A small contrastive image-text model, trained from scratch: encoder arch poolformer.
Rows from block 3 of the text encoder of a small contrastive image-text model, named by matrix and row number. Rows with one number belong to one neuron. Each number is 128 + 32 x the weight over its row's rms, rounded and kept within 0 to 255. All counts start at 0. Numbers have three digits each.
After each neuron's rows are labels from the 100 texts, of 14848, where the neuron reaches its highest value: "tokens" is the input token at the peak. Only what is clearly more common there than usual is listed. The data: regions of photos with short descriptions (Visual Genome). In brackets: how many of the 100, against the usual share in percent.
# fc1: MLP up (text_encoder.blocks.3.mlp.fc1.weight, 512x128), inputs 86-127
# fc2: MLP down (text_encoder.blocks.3.mlp.fc2.weight, 128x512, transposed), outputs 86-127

fc1.137:136116180169127086134156110159147161113123178132170171084143152095138077140139077086149167124147141105118174129135110079077130
fc2.137:162156128136164152138104109151128123096169136173094144103154156136092158174158175061165114098096160082089177157187140111137098
tokens: "clock" (18 vs 0.1)

fc1.297:092163177118119157066061096066083134104169159176126072077076133111149103135137141122150135098085113198157156139145078141126091
fc2.297:077161164207161122163098102111098133109097097096156103151133149134167147121128112100142149121036103112141134153148139158106130
tokens: "purple" (10 vs 0.1)

fc1.480:113129104146116131201165142165132124091156124167118131099117070110097136108081169106205152122125103079135073132060132185095220
fc2.480:147184162152096088135146129109068119142126207137147087107159179074175154109171142150125147117125125119184061092130183150119135
tokens: "horse" (27 vs 0.2); "stop" (7 vs 0)

fc1.244:116118110162084128141134129121119085154169184122168152131130075099065102201158106202111111118174105168166138181095129121168137
fc2.244:160153153117064137183124190144121150110106154129108102185104201120158110142097107117125095099108147085072170140187095160078115
tokens: "with" (29 vs 1); "body" (11 vs 0)

fc1.202:135094133077131150122138128082110103124104112113114095137054164199192133103138124143140144082084106082094151097193101089191084
fc2.202:115074111092185202081143168124109106094103130094110069179146090133100074176116159140090175125130122105145134143150138114147138
tokens: "<end>" (99 vs 13.8)

fc1.459:084144118184111104072051111142128184154144113135119128132147105140111119094069101114142116140174110131173187113097145168149153
fc2.459:117085098108119071173122178051128077158080158150108157154093128126131100082146111193173135131134115103181145089139167118143158
tokens: "is" (99 vs 2.3)

fc1.339:116148164175063104168175162129153173126100136128122156128124126178100146094113123139141116174159129110144120156130120128181084
fc2.339:122085108145088066109161076096118117138202099165177149122160177148148097149099145150130091097085113123136124087138148186133097
tokens: "yellow" (12 vs 0.3)

fc1.46:063149102119136101142087154068120166126112144176165155129058099098116120132088177151135121160143142131160149145106136152179059
fc2.46:126128122181073080105113156137180110080114101190172154122123157112071132123144182154105121117142202102146123031141172143115153
tokens: "brown" (55 vs 0.6); "are" (40 vs 0.4)

fc1.89:117163165138141137120126131164107186171135180147164126153154100073104089136154096171133131159149107164141136150155105116055140
fc2.89:113181099142113130152131134147163100137125155099163138104089123159049112143133076163130144122140087174126142122135080161184120
tokens: "sheep" (28 vs 0.1); "mane" (8 vs 0)

fc1.327:141097124100085130158149106157145144117158160142141124156130119109061145054183105151153129129108087181128133171082151104076130
fc2.327:173137150129071108135128132071128137092143048153173164135161090149106082147159109132136158195067164222108150072134157158112145
tokens: "surfing" (13 vs 0); "stone" (8 vs 0); "tall" (7 vs 0.1)

fc1.321:144033090083109136181118106124136154119130150119114107069117180078127153101143085129155097064147158107115096101154116138096148
fc2.321:044087127141083113164119070156149119119131141174155154113079153086137097136143148140132135126056126173094179074109125154125142
tokens: "girl" (45 vs 0.2); "traffic" (8 vs 0); "colored" (7 vs 0.1)

fc1.449:087180179136151086091126150066094165170088201126130109155123097122132132101102141132090126128205116149120174143173108075148103
fc2.449:168156112196161126164126176180112216164140082111109109164167064140153142151089149201070131111100105133103118121097093156124115
tokens: "with" (78 vs 1)

fc1.326:110179111098133158120093143156193137145111166133147102111131123076151117147173149121163151112204058115105148096134172092195145
fc2.326:148151155115149132168113137105174197119189082081043134152105166133190167065135107076131088147116128128094080082098101110165153
tokens: "clock" (16 vs 0.1); "bench" (12 vs 0.1); "street" (8 vs 0.2); "zebra" (7 vs 0.1)

fc1.97:127136155157086101157119117069131119103138160141146155101172148089172161110119140085082083148112083131192168137098104169129169
fc2.97:096128133141060087125138098095143111146079162086102081160130120119174073150114132152169133156142101135180171134082067196151111
tokens: "tree" (43 vs 0.3); "leafy" (7 vs 0)

fc1.209:124077143154159111113055101153120106166151111095090092098154127132160134192133136156093087109135114129169165093155134115123093
fc2.209:077173147150190126190159093117141143108132102170182188140145093087104144064098101112146104147125126136085133119129051133130115
tokens: "clock" (60 vs 0.1); "air" (18 vs 0.1); "pieces" (9 vs 0)

fc1.104:139056118160157126137185138136117152112118110082142133123099167092091153091155080138158113159070137137138074148127092152143133
fc2.104:091194165162095100148126125094070140154163091085168121164075134170145124149085102160094158163153097098188099174096139132200103
tokens: "on" (54 vs 3.1)

fc1.103:078154141088145092119061108120103166116124076167123122126085121110114152097156103135134182130122152164111121112101129152192078
fc2.103:139153158131136079097151100081138103124154061180120142152133120213085169083112155165135160154103126128062105081176143181126143
tokens: "part" (53 vs 0.1); "bench" (20 vs 0.1); "-" (7 vs 0.1)

fc1.425:082151158131060110101136162103133175120089149156073187145168122106149114091119076122134097049073142154110159106094161145088143
fc2.425:104165105137169143142120131110111129133073132152126147130118084147151079098121149165171149122135130153102123145162190162187126
tokens: "of" (46 vs 2.1); "is" (42 vs 2.3)

fc1.105:149122157120098109058107165125118173120111121131110105102137123155131111163124106135141128145148144190145094099129074107171106
fc2.105:149152111153156127181127088079121102085199112073122169136141139061146121084131143150106102167116130117154070183116179135129096
tokens: "head" (39 vs 0.2); "it" (34 vs 0.1)

fc1.464:139104119127118094139125079155158110057097180115070184151119120118181163120150115131166166139090108182148148163147134105090156
fc2.464:100131125105143106103167106165128100143136113044138089120166137101099096135133180122210083163113152093144168174112139089116083
tokens: "with" (49 vs 1); "is" (9 vs 2.3)

fc1.379:128143106119114149143133094150126071185161098172095132151142123133144157080140105118141128086143129209140157115170077155130072
fc2.379:125103100184118146137107163183089150166141144135083099149141136109176107154118135064101074108169129099141157116139079160156134
tokens: "brown" (8 vs 0.6)

fc1.482:112153164133123159101176123125092156137101172155169141145100142099150101083138121109177187147102138169103105114147152157126147
fc2.482:129153134149155139145134108139144121114158170132096163166121111149133116179175231123157125124141187127187101086095110118103163
tokens: "brown" (94 vs 0.6)

fc1.348:180128111135151140177183157087161123130096163092196133135113094168130058091125172176086090096161132154161113101087157065150130
fc2.348:132148111144118013107178084095162163082132167166161137122090121122051099137094135130092112143087116171120127104142208085155136
tokens: "standing" (27 vs 0.2); "shadows" (7 vs 0)

fc1.126:123113144131124112154092126096127133170119122132172092107138117173162144100148113156138144142080165148083123172136102161110208
fc2.126:093122169160109121184082074130160078154142200095087129139110147123181122146097125132138137098151168097137090148175168160180204
tokens: "is" (12 vs 2.3); "tree" (9 vs 0.3)

fc1.498:127089175074119088143125150099099175151143107092124123144063113158162071085199090161137157107162119110131137112104140141151105
fc2.498:180114111095143130141156117136174153233143179088120121080156071095141116169124153139121104126180146095141142097114181174117167
tokens: "standing" (11 vs 0.2); "black" (10 vs 1); "wearing" (8 vs 0.7)

fc1.456:093114236148143088148070141176180103082122120128112103149160150137157159150189089118082118192138134128177085124150151108113176
fc2.456:128126105127073110091114143140197154102147136160138161157136090152170131115155146122062082154097210113158136085139159143126153
tokens: "tree" (15 vs 0.3); "top" (9 vs 0.2); "looking" (7 vs 0.1)

fc1.306:149121097131150140148197104110105130093132122137132062167179105125072093083143119181105152089087131113095121121078140105146072
fc2.306:154130123108166130166133135109057146157150129096097165131160125126151067099127143146161155117108139127120101074104107027167116
tokens: "train" (13 vs 0.3)

fc1.412:097163096115110108158130180067106154066138117240094120118142060142161133148126097104146114170111094146090174116158180139094056
fc2.412:124044135151149079090166215123146171157139131123168160130145125127101103099168092170087127124189151148125141078108120092126141
tokens: "head" (95 vs 0.2)

fc1.356:172101145135099116170077134065035112122079146132155122146116129063117130112093087069109155160173091064162120148164112134155071
fc2.356:199091103122132086133097092189132150091123120132179142086128125190169122134158097120120109130146139164219122162142085141100150
tokens: "tracks" (8 vs 0.1)

fc1.298:144141112136152108131095128100119193124107130122126161109145086095114121078158112123174068186075107161162113085129134143107120
fc2.298:102130118100166109119120101083099121112144142131178165182104164078146170081162172168172150126089112152129110115081172122143125
tokens: "brown" (64 vs 0.6)

fc1.138:184178152168117088108172137161115108100120154130133186141090136117113101141157117146149105104095134131172138124162098108115101
fc2.138:141102095179173115109121144129105140119123129124171117140207139117126089214115184104089015153123155100170112172080152112117155
tokens: "yellow" (45 vs 0.3); "front" (24 vs 0.2)

fc1.487:154149186159174053130178087108072105128078158114098125125080158131104096192118099113068091164180088139125129109130143121111197
fc2.487:074131132098159116112154116119086164167154142136083103168155120110091107116087134166122203140184142081164115142109134115147139
tokens: "broccoli" (44 vs 0.1); "green" (11 vs 0.6); "leaves" (8 vs 0.1)

fc1.394:109159141176146121174015138119087139135093114169092101061148171141058136127122110135149098162100083088124157201074121112150106
fc2.394:137168156118107145143135084112112140145125047146120099152136096090088146101143061177122114129137159146178103135170149126136074
tokens: "part" (53 vs 0.1); "and" (15 vs 1)

fc1.147:094153204107156140093128108129105178112083146152166065156110168163126191146134119129100126136157149116161039110102098124125182
fc2.147:152091123167162080151127111167165178119170114109119111164131115113104174171108074086153159102168166188101075125117167172127105
tokens: "boy" (22 vs 0.1); "standing" (15 vs 0.2); "broccoli" (8 vs 0.1); "short" (7 vs 0.1)

fc1.206:110109089124124136196130135103200147125133137087012177185067101075162083130148106121172143100105146097146176147130169122194140
fc2.206:176072082143153094108150111160115139142142083136137135132143136156147108137148082132147083133120142179162146168130096144071087
tokens: "clock" (19 vs 0.1)

fc1.63:138089134136178058133145123110108110076095032142147142183111083162189148118148044113116087104220121126121119138114132132133050
fc2.63:134208148122131086177038168137127150158078180118134097130119158142149102132218077149117104149176083159155106101143135092132127
tokens: "of" (48 vs 2.1); "a" (16 vs 5.7); "thick" (9 vs 0)

fc1.215:079161143135109101159128157142119098127129187182152184135109153099138093139142138127108151086149124152115126099113133092112113
fc2.215:109182095141185092168106104095143137140102136167123159103115173119141162106132128092072104164140114119112073058096137117110093
tokens: "dog" (38 vs 0.3); "air" (16 vs 0.1); "board" (8 vs 0.1)

fc1.213:120080215100104118195093114109180128109040183155134163156140125128081144115116117089202122109072093150124163087105148155152115
fc2.213:184142071058101100143138142163104104140143141120168125115165235160105177176133082153096142166113150137102111119151161085071154
tokens: "with" (26 vs 1); "and" (25 vs 1); "skis" (11 vs 0)

fc1.373:152155150171131157176159103076147096099132120149093156168134083123113134120114131129161169117131125158158135128155133172179141
fc2.373:089126153088155130128099170173151188109060131144098117133143155163132133133146118119134106174159152077130100146109161079043131
tokens: "on" (45 vs 3.1); "several" (10 vs 0); "second" (8 vs 0); "player" (8 vs 0.1)

fc1.150:138147145164150128159107131102095128086117165103095158181131116138157155100184103132123134096109125083130091087097082157129110
fc2.150:144118122130110144150173115122122062055153156154156077052100118132126110081135192123066076083121148120105116167086166166144091
tokens: "dog" (17 vs 0.3); "yellow" (17 vs 0.3)

fc1.253:091075138142169169145149127156132180125143178092132144124150075146139134116102154092142138105062107155092132160162144114173088
fc2.253:081144137143089135157096152115159149058209160171102091090118124087141228156179144164153101102164136137101103146149126176094194
tokens: "standing" (28 vs 0.2); "tennis" (26 vs 0.1)

fc1.511:118151159138167130061119087128094107158055117155167093209073041097149134134108105188127149142108061128137065110136115181126171
fc2.511:150171137106154123054172112147172121138138123136165092189125079092103123105116173121114078108126175153136100103206104149172128
tokens: "train" (44 vs 0.3); "bus" (29 vs 0.2)

fc1.391:135159130066114126158083162158119146077122180176147078106120133139105122183155057147145119184119075117131098087131147114106122
fc2.391:098151148095113102158192167090140128097145139135119099107138084098165122127125131133092158127135104149148093137149096188075165
tokens: "wearing" (24 vs 0.7); "stairs" (10 vs 0)

fc1.495:156133080102157145081038107169116113074157109140104142127130135125119067169177120098162132091136104113180087082122122136130131
fc2.495:132101086119066075152102171114149170150171093104124147151107127167115070125107119154115164145102113141099152078092176153146155
tokens: "dog" (99 vs 0.3)

fc1.251:157109101203116147153100119168088134120128143147161174152140169120138081129127102109143056141136095171094146168127128153097172
fc2.251:161100127138170133156137096163137126107130130124169115118083126171150093084113100131175120109101109082133070099176128068111139
tokens: "head" (36 vs 0.2); "looking" (11 vs 0.1); "bear" (7 vs 0.1); "top" (7 vs 0.2)

fc1.291:070106135079137081124100077149197169136131128110099202108127130096108096158150091116084127114133116211156129059124104059109104
fc2.291:088155145126136150108129131125166160166122182106101117159115164189184146150139107164121101103091105157086096144096109121105134
tokens: "by" (29 vs 0.1); "the" (11 vs 5); "stone" (9 vs 0); "on" (8 vs 3.1)

fc1.231:131078158147128088140095202166111079110088165129163134153121100148116085126157159220121124116098152081129106141111118171115075
fc2.231:125089145126169085138130155157147142153113185093084080104157143123116099130140193112106122109130094111086127136139167103126133
tokens: "wearing" (13 vs 0.7); "in" (12 vs 1.7); "top" (7 vs 0.2)

fc1.342:139115165065105162150115103110102104143147165121042112185112124094128091104100157118125121135168147134132133178128134125121094
fc2.342:097093156136148095148074128107080145099123161088128110075179157131104104089133111105114168161114097155080151120111178153132158
tokens: "bananas" (16 vs 0); "teddy" (12 vs 0); "tower" (8 vs 0); "with" (8 vs 1)

fc1.359:155134098109140109114122090140109109085090125126127152135113082104091102109169115150129130150098173109138165115148124098111099
fc2.359:164109077154087121125092128106103156091114102147117180105171170133149126074098221157113147074151093052159087111102132135115124
tokens: "broccoli" (30 vs 0.1); "gray" (9 vs 0.2); "other" (8 vs 0)

fc1.278:161095119109130135118068146137125172160131138173119125097102125100089158130141106169081102073108072094148129151105131090174154
fc2.278:091137120101109104079135098088104127107212108197154163044108086102147162179125098165174124120024152173087093157180122113131104
tokens: "standing" (39 vs 0.2); "tall" (26 vs 0.1); "window" (14 vs 0.2)

fc1.139:120135141087111135176103146165129089144109130103129143207149135113124079044178131168099119154166177211160183071146137142119165
fc2.139:203123118095153092144045128141160121079139131188093128161127132110133130116099156067180054143113126146127114188164152097179174
tokens: "tree" (63 vs 0.3)

fc1.402:189105149113067082161084153080106126106146121111112159168093149192147133094111173095177099158122097144126120132100054159133135
fc2.402:144089148169184183065122107104170099065142109123137126184150123108089146186193096149139080126123133096158119092150129132160151
tokens: "wearing" (45 vs 0.7); "chair" (11 vs 0.2)

fc1.475:082102123089131137122039107098146147111117159120119129151129056087145119131195080149176121143171113143137131084177169049133099
fc2.475:149141093115177175056145110089129104096066150166073167157119094157167110123128164111135082150106102071111118121137127152182067
tokens: "with" (23 vs 1); "striped" (10 vs 0); "street" (9 vs 0.2); "door" (8 vs 0.1)

fc1.295:139137165170119171125111138105104155106122147186159027138135085106142110173127141145143071120169081154121073148092139176160083
fc2.295:113174173115119124103158121119120153136151132130105129106102164067155134125120071069138133101119167167147111086111159160100086
tokens: "brown" (73 vs 0.6)

fc1.489:166060116098124171222117131108086111063114099146116140168121165129108129106134147130156110131125144122082085125115082111159133
fc2.489:165100204133143179111098073093154163160088084152096139166155114135139148116191095122152101080060138167192095109174146109194142
tokens: "vase" (8 vs 0.1)

fc1.271:054118096057161091100085096177167141112107089131110126165085154171152125094170134123151206110061115115167064104117095145141067
fc2.271:125140152116159102036123120203092146147105078131163141139171148182144131115133153151135127102131110140132091173153142129124093
tokens: "brown" (11 vs 0.6)

fc1.40:143150130131103135183095165107138173125198134166130190122115152091122166138109130096176042132108137113132131163126110074106161
fc2.40:117101147133117100133154131084113137144131142068107114096170164112103133074154156146155093138122062157088140031139123144157178
tokens: "boy" (74 vs 0.1); "with" (7 vs 1)

fc1.187:091128122113113109043061143165142070092134162159118200186111192133154205142146120144147137145183134163145168099087169133154149
fc2.187:175111097150110145120084137113177103170119126148147166119146112124108086121148163126168169071190137154173110094090129093127121
tokens: "pizza" (11 vs 0.1); "stairs" (10 vs 0); "number" (9 vs 0)

fc1.357:102070113117108105126144163089093147150169141148067103170114175113150102125149160101085203141145104145098146143149120052082144
fc2.357:125147159092075108134127149158097102141177067169117108195153166128096148106098112148092099113124159123180077146160133099192110
tokens: "tracks" (25 vs 0.1); "gray" (8 vs 0.2); "above" (7 vs 0.1)

fc1.148:101169091158147179095099133175121078141164139140105164106123139084169119122147130211148101151080062124080129091111210063108161
fc2.148:144111131124085144123056164132142073130120140125105077114133097116100135116154092152144121115098122084130071051167103094193088
tokens: "lady" (19 vs 0.1); "front" (14 vs 0.2); "animal" (12 vs 0.1); "broken" (10 vs 0)

fc1.427:129089135065138146128126127089101106109114112094105104137080175193207140119133118155129145087077108074103149105187100086196105
fc2.427:096091124097150208094151187121093096099111156109105121166134110135125094179144196165106207100131128104192171147161158118158129
tokens: "<end>" (98 vs 13.8)

fc1.310:139115118133215116136136142131093108162139088122085143146114088132183122128115149146131109089121104161139140145105082118208145
fc2.310:120153106095111113060142156155141113123105163135093156125147108176099125116108068127124114146157128181198058096113131172115130
tokens: "brown" (12 vs 0.6); "painting" (11 vs 0); "suit" (8 vs 0)

fc1.155:126153095128077094087178079119106139132111145137097101152128117144099187177152161127148124184151141143071143097109153103162138
fc2.155:120145095141147178086168176074125167139060097174113140194143120154153152109175088101101124099103146131055130083169079138155117
tokens: "fence" (32 vs 0.1); "box" (14 vs 0.1)

fc1.188:217136110166088119141129117128057112094120130125165151112142118109145152170112192104143130088166134153114092067116169087140097
fc2.188:152160109177114114142091156143153117089114136100115079119093203177159065139105118151161143138212090074130118133109111113114063
tokens: "of" (58 vs 2.1); "hand" (30 vs 0.1)

fc1.368:102206145179116144115119168126052118112126150114098153171123166159123140090081071125143108040140091164132133147188087132195103
fc2.368:115100096183089187101115076169134113157041145119115155128172148174179113155130169136108140106130141175154126145131091124075150
tokens: "of" (19 vs 2.1); "pole" (16 vs 0.1); "wearing" (9 vs 0.7)

fc1.470:125141124111104136099074105124088102089147082079186061127127137095104136123117090147085189122133092125198135161105090177129065
fc2.470:148107097131107087062097122089119104112131124127144146148068167145149151138159082103129142157091106192156091147151153172152117
tokens: "clock" (32 vs 0.1); "motorcycle" (16 vs 0.1); "plaid" (11 vs 0); "of" (9 vs 2.1)

fc1.117:122134132154046085176089111084143133129174110106071126180160081127117101164175124174112113077107099142109133139100153199102195
fc2.117:100137124113100175153068107146083086120178135151135157154112122114117112058140182120147107138082113088093133126084130108097115
tokens: "riding" (26 vs 0.1); "stripes" (8 vs 0); "clock" (7 vs 0.1)

fc1.75:112068131156139173100098150142116111102095191097089201139117092121135167099108101127115102144092112078112189143131047113133111
fc2.75:127123151139161185171153129124153077077106215065150172114105175090149111139104196124139131145099144106138184105070106108072123
tokens: "dog" (30 vs 0.3); "board" (11 vs 0.1)

fc1.436:099169113087156146133126125125200081116102129113128100122079152139116093145142039147142121055112130155112113143058117165135133
fc2.436:039115120132107132152085129107092155125116074136138145122163096114075139120134161076157118153139137120119145194120119134159115
tokens: "three" (40 vs 0.1)

fc1.145:136118117125149124103094140128194117136155161172095108144074194110106121168147101125133109033155192130167100169085113160148128
fc2.145:056079103105125117193187213111088079108121151147138166140091117110221127166121086085144177070155168145148149128077135134053138
tokens: "riding" (17 vs 0.1); "have" (11 vs 0); "apples" (9 vs 0); "rice" (9 vs 0)

fc1.440:122105139085144158119139138101108112122111125078094102157087170192219153127132123160115144088109134053101145108184117065211102
fc2.440:093107111072156170060115166132110120095115147095109134150100117103149090157114189156129201112154119093176169129128138119173117
tokens: "<end>" (99 vs 13.8)

fc1.157:094161161152159120101146136120104115124097118120088129098133117179072178170140094118173156066101144119174174079041142144149034
fc2.157:123175020095106108077147073117180089169130125111082158091172099108142133083127117116123111091153149092154142164130112133127103
tokens: "pizza" (58 vs 0.1); "is" (16 vs 2.3); "pink" (14 vs 0.1); "it" (7 vs 0.1)

fc1.2:146094150114106130141185154092133179129095187113109102121150088178138119175121161067176151166168066137091123054122126135141170
fc2.2:185132117139092104124152155108141139115155135128162104081125074140112136079082147160183079160103138151128092137185110079106118
tokens: "tree" (16 vs 0.3); "reflection" (8 vs 0); "cat" (7 vs 0.2)

fc1.404:105138071088162087112126085124112132136161158114099121151157055116093151135176093128179109114170101137082108141108095122127097
fc2.404:137144158152129158101078117167119137123131050106088157141059113147126093143126181112135180149144151128170119138131113166116120
tokens: "train" (43 vs 0.3); "tracks" (29 vs 0.1)

fc1.290:127130106123120116126076126106116151092105194179167131150096115117149136058161140130118158112118100112125159127109164046106085
fc2.290:094139123074102115050114068174073091052129156117107065185112109093130109147125126148115082135149165150167123149123153184162148
tokens: "of" (12 vs 2.1); "black" (9 vs 1); "mouse" (7 vs 0)

fc1.16:090118118163126096138089151179176126133133091113110072098167119161157129106171135117156049152148164123122149165122108121161083
fc2.16:120092177138074166130128139107107143110035103139055095170126104104114177149073090128187105128163077109133166090116106114177110
tokens: "head" (45 vs 0.2); "piece" (24 vs 0.1); "hair" (21 vs 0.2)

fc1.159:126092140152131078192150082123112170150115153152177114137088068151139146118071100097115103115113147100141164093130140181154114
fc2.159:159154159134157111087145061107151131142076080178147175158100109119105175103165143102091117109091131175156130120134145154143115
tokens: "yellow" (83 vs 0.3); "gold" (10 vs 0)

fc1.27:112146153106146161132082144102098146152145140076110128141133147121132125136131104126183089151140108121149095131061068179152152
fc2.27:118161096126101075124150139094168124127146097141163107141089108143123135067150083107153103139205135100159071083179118133119127
tokens: "riding" (13 vs 0.1); "different" (10 vs 0)

fc1.421:135106076164104151177085126172160115104088144153163206119063137159085096128136120160135090125139169140143109176141097095132133
fc2.421:139137129162101139119131143108088185175130158127138150087109069132125203118090207149115103186072144132122086100109150116137074
tokens: "head" (52 vs 0.2)

fc1.364:099139133108130056124104098152150173097062099194116103141154165184123066105167168060114105116145141113151152112139176167135093
fc2.364:056093160121101161143130162101159060142112117109082092141102120140133120143156126151091147173108086119134160112117178170124109
tokens: "part" (50 vs 0.1); "short" (15 vs 0.1); "legs" (15 vs 0.1)

fc1.34:109103145157126088100082158135061164077123104150109161196190059084099153151188161086144144122093107064109132080159127204111079
fc2.34:102106190089094159126126113160146101174111062111168058132187134139126147101142115127100099126109130142151114117180130162102115
tokens: "tracks" (24 vs 0.1); "train" (21 vs 0.3)

fc1.262:159148125103161138137108121145113150104087176116148063119140112116078161119120111132177120071166113081129097115091162125151141
fc2.262:106103157124134130184096120109167117129094166099109048107144140125115153167144131077110134124132117136180157165115167122129069
tokens: "horse" (48 vs 0.2)

fc1.483:114132144120130111112151110151093142139110149169129151084117119143120132171215123160153104133118064155139174199095129106100067
fc2.483:113116127139096105107207151108064070116171130097130180140098087133066136168186107113127160132180095129132174145100133147142096
tokens: "pizza" (13 vs 0.1)

fc1.106:168109126066153133132126141102111131144144208103081132110080127084092091147144132107106098174081151111139077069075149118194115
fc2.106:171087128160131124104171177072066136065182084108070114146068132118104122098142089119089086137163105115093049115093116117155101
tokens: "bag" (24 vs 0.1); "arm" (13 vs 0); "light" (13 vs 0.2)

fc1.99:140103186110163102167105074065088152101101131103090130226146189134119083138130118136144172176010127097124136109131134130159112
fc2.99:118121081115121163098158138111136109089138128130075152093134111109161108156167164167125169189097085102195113100174130069079154
tokens: "on" (52 vs 3.1)

fc1.422:101107082138106126142077123131148114133149160168173141130150145166093156133137138100155128119083121130085143100113181163166143
fc2.422:146179166035183167167107135212081156159114127114170153156090095151102180184103117130140159140104103129168158153080126156089115
tokens: "wearing" (60 vs 0.7); "mirror" (10 vs 0.1); "ground" (7 vs 0.2)

fc1.492:079119142118065112147121123121090197120108119119141136114147081123134078157093066136172137082159113122140108126174135105064076
fc2.492:115143104103101137110123072111132129089091166172133154152100165154091158150092056110141201100189090101136173143119126157127104
tokens: "yellow" (61 vs 0.3); "the" (25 vs 5)

fc1.392:132134120092170104156091161132081133132079072170090160109142114063098156126134126166147130127090145077152156162169156148181078
fc2.392:154158147108126089153112133125157107106081067076113119121109139147107126069115111135087155146197121122136158096125076108155208
tokens: "on" (90 vs 3.1)

fc1.466:103125079104129133128051099145130135103155142027144115193088095106148084125153172131144147160133154036104143095149141141107133
fc2.466:138104153114102126091068128142145115068081083135115160182132095132079122170110175159178147168096113123127083125108114108136133
tokens: "is" (15 vs 2.3); "wall" (15 vs 0.3); "with" (13 vs 1); "striped" (11 vs 0)

fc1.228:150054109118080113122101121126122092105139178137151103077159158187138189167109102109166164148185062127142119094145153158142101
fc2.228:079157119110138069087181108111131124148141125092127116096171144098138109096161140112150107194144157162123145144136106134127119
tokens: "fence" (48 vs 0.1); "post" (7 vs 0)

fc1.471:060121164111117064143069110114141106112148144107136120164133102208186085137124119111080098172102138115136079151152175191118080
fc2.471:135121149159060109206114101079103188161193138122097102221149104148157118098074109136134137137147153134158142150118171108177096
tokens: "head" (48 vs 0.2); "section" (16 vs 0); "holding" (9 vs 0.2)

fc1.265:095126125134152165142089076151098155087112140131160103079166127151129125100199138150125107085174151101134116173101137098109112
fc2.265:154119139118106101155123158137159077132074102095181098076154154151088119122152149125106115103101201158136091152116099148147131
tokens: "girl" (63 vs 0.2); "women" (9 vs 0); "umpire" (7 vs 0)

fc1.479:100123153111067151101105145110107155160138110070092064152147100145124157130101082129124144129132154106166178077150182149102162
fc2.479:101103140172084089153103184114133151123131133147118110115055048093045101134145102157146135133146114105110149111120129065122093
tokens: "clock" (31 vs 0.1); "curtains" (9 vs 0)

fc1.216:130083097181108143113136084115178107121105104121141136077160142143086095092148142152143136128148077129120118116134103083061105
fc2.216:090127195120111102094133193119184131187115098133194188138165134097091135155163108141100116117082133135150095106132095044114096
tokens: "vase" (18 vs 0.1); "leg" (11 vs 0.1); "pot" (7 vs 0)

fc1.36:136088128075134153122138139098111105126108111090101090142081162185218151109129121150119145088114112052100153107187094080194085
fc2.36:081086118081167172089145192132101116104099164082108101167105102106112100159103176138123210125140131118149161136128143128167115
tokens: "<end>" (99 vs 13.8)

fc1.409:086109131181116137096193157107159138144176129121089153079135105103153133153139159187089103135142063088084107094150050175094110
fc2.409:135126124208116131086150105131119145121145157140092085149148146115136148099161150196115129134190136134129165140079113148113115
tokens: "clock" (42 vs 0.1); "board" (7 vs 0.1)

fc1.84:089106180131117103204154181154161146088113127191120165102099051129113108146151122151153122120133129171060176081085125175107122
fc2.84:132153147144130124140162162118063140151120161088128174164133138161184154159125178077125118116095136174126115098112124091123176
tokens: "horse" (20 vs 0.2); "fire" (12 vs 0); "dog" (11 vs 0.3); "color" (8 vs 0.1)

fc1.317:158132097165127119144148108107126056083137135110126140110099133091093125189152175087113101199137048101158116085108107128080152
fc2.317:154099147145173148137126120093126140082107086107142091079103074158186138129160090181181117137095128142151110151084121089141072
tokens: "broccoli" (30 vs 0.1); "green" (12 vs 0.6); "leafy" (7 vs 0)

fc1.85:133142095176106148134096119119121119170149110098097126124140094069122147140198118108126156123132149157147187123082125085159123
fc2.85:147120114188153206145099124198125131091122124163146187100175093150152125099062117130105047146112201170128109123110193100147102
tokens: "three" (48 vs 0.1); "top" (11 vs 0.2); "around" (7 vs 0.1)

fc1.69:140139129091073076131096103094147171119092052145138101127133111087107123146099123165083107150139122133128096189142082121165146
fc2.69:128168176110109096167109148122108149089104125118142156127159179107137163166120081144095094128167119084200146115171118177205181
tokens: "tracks" (21 vs 0.1); "tree" (19 vs 0.3); "blinds" (11 vs 0); "pine" (7 vs 0)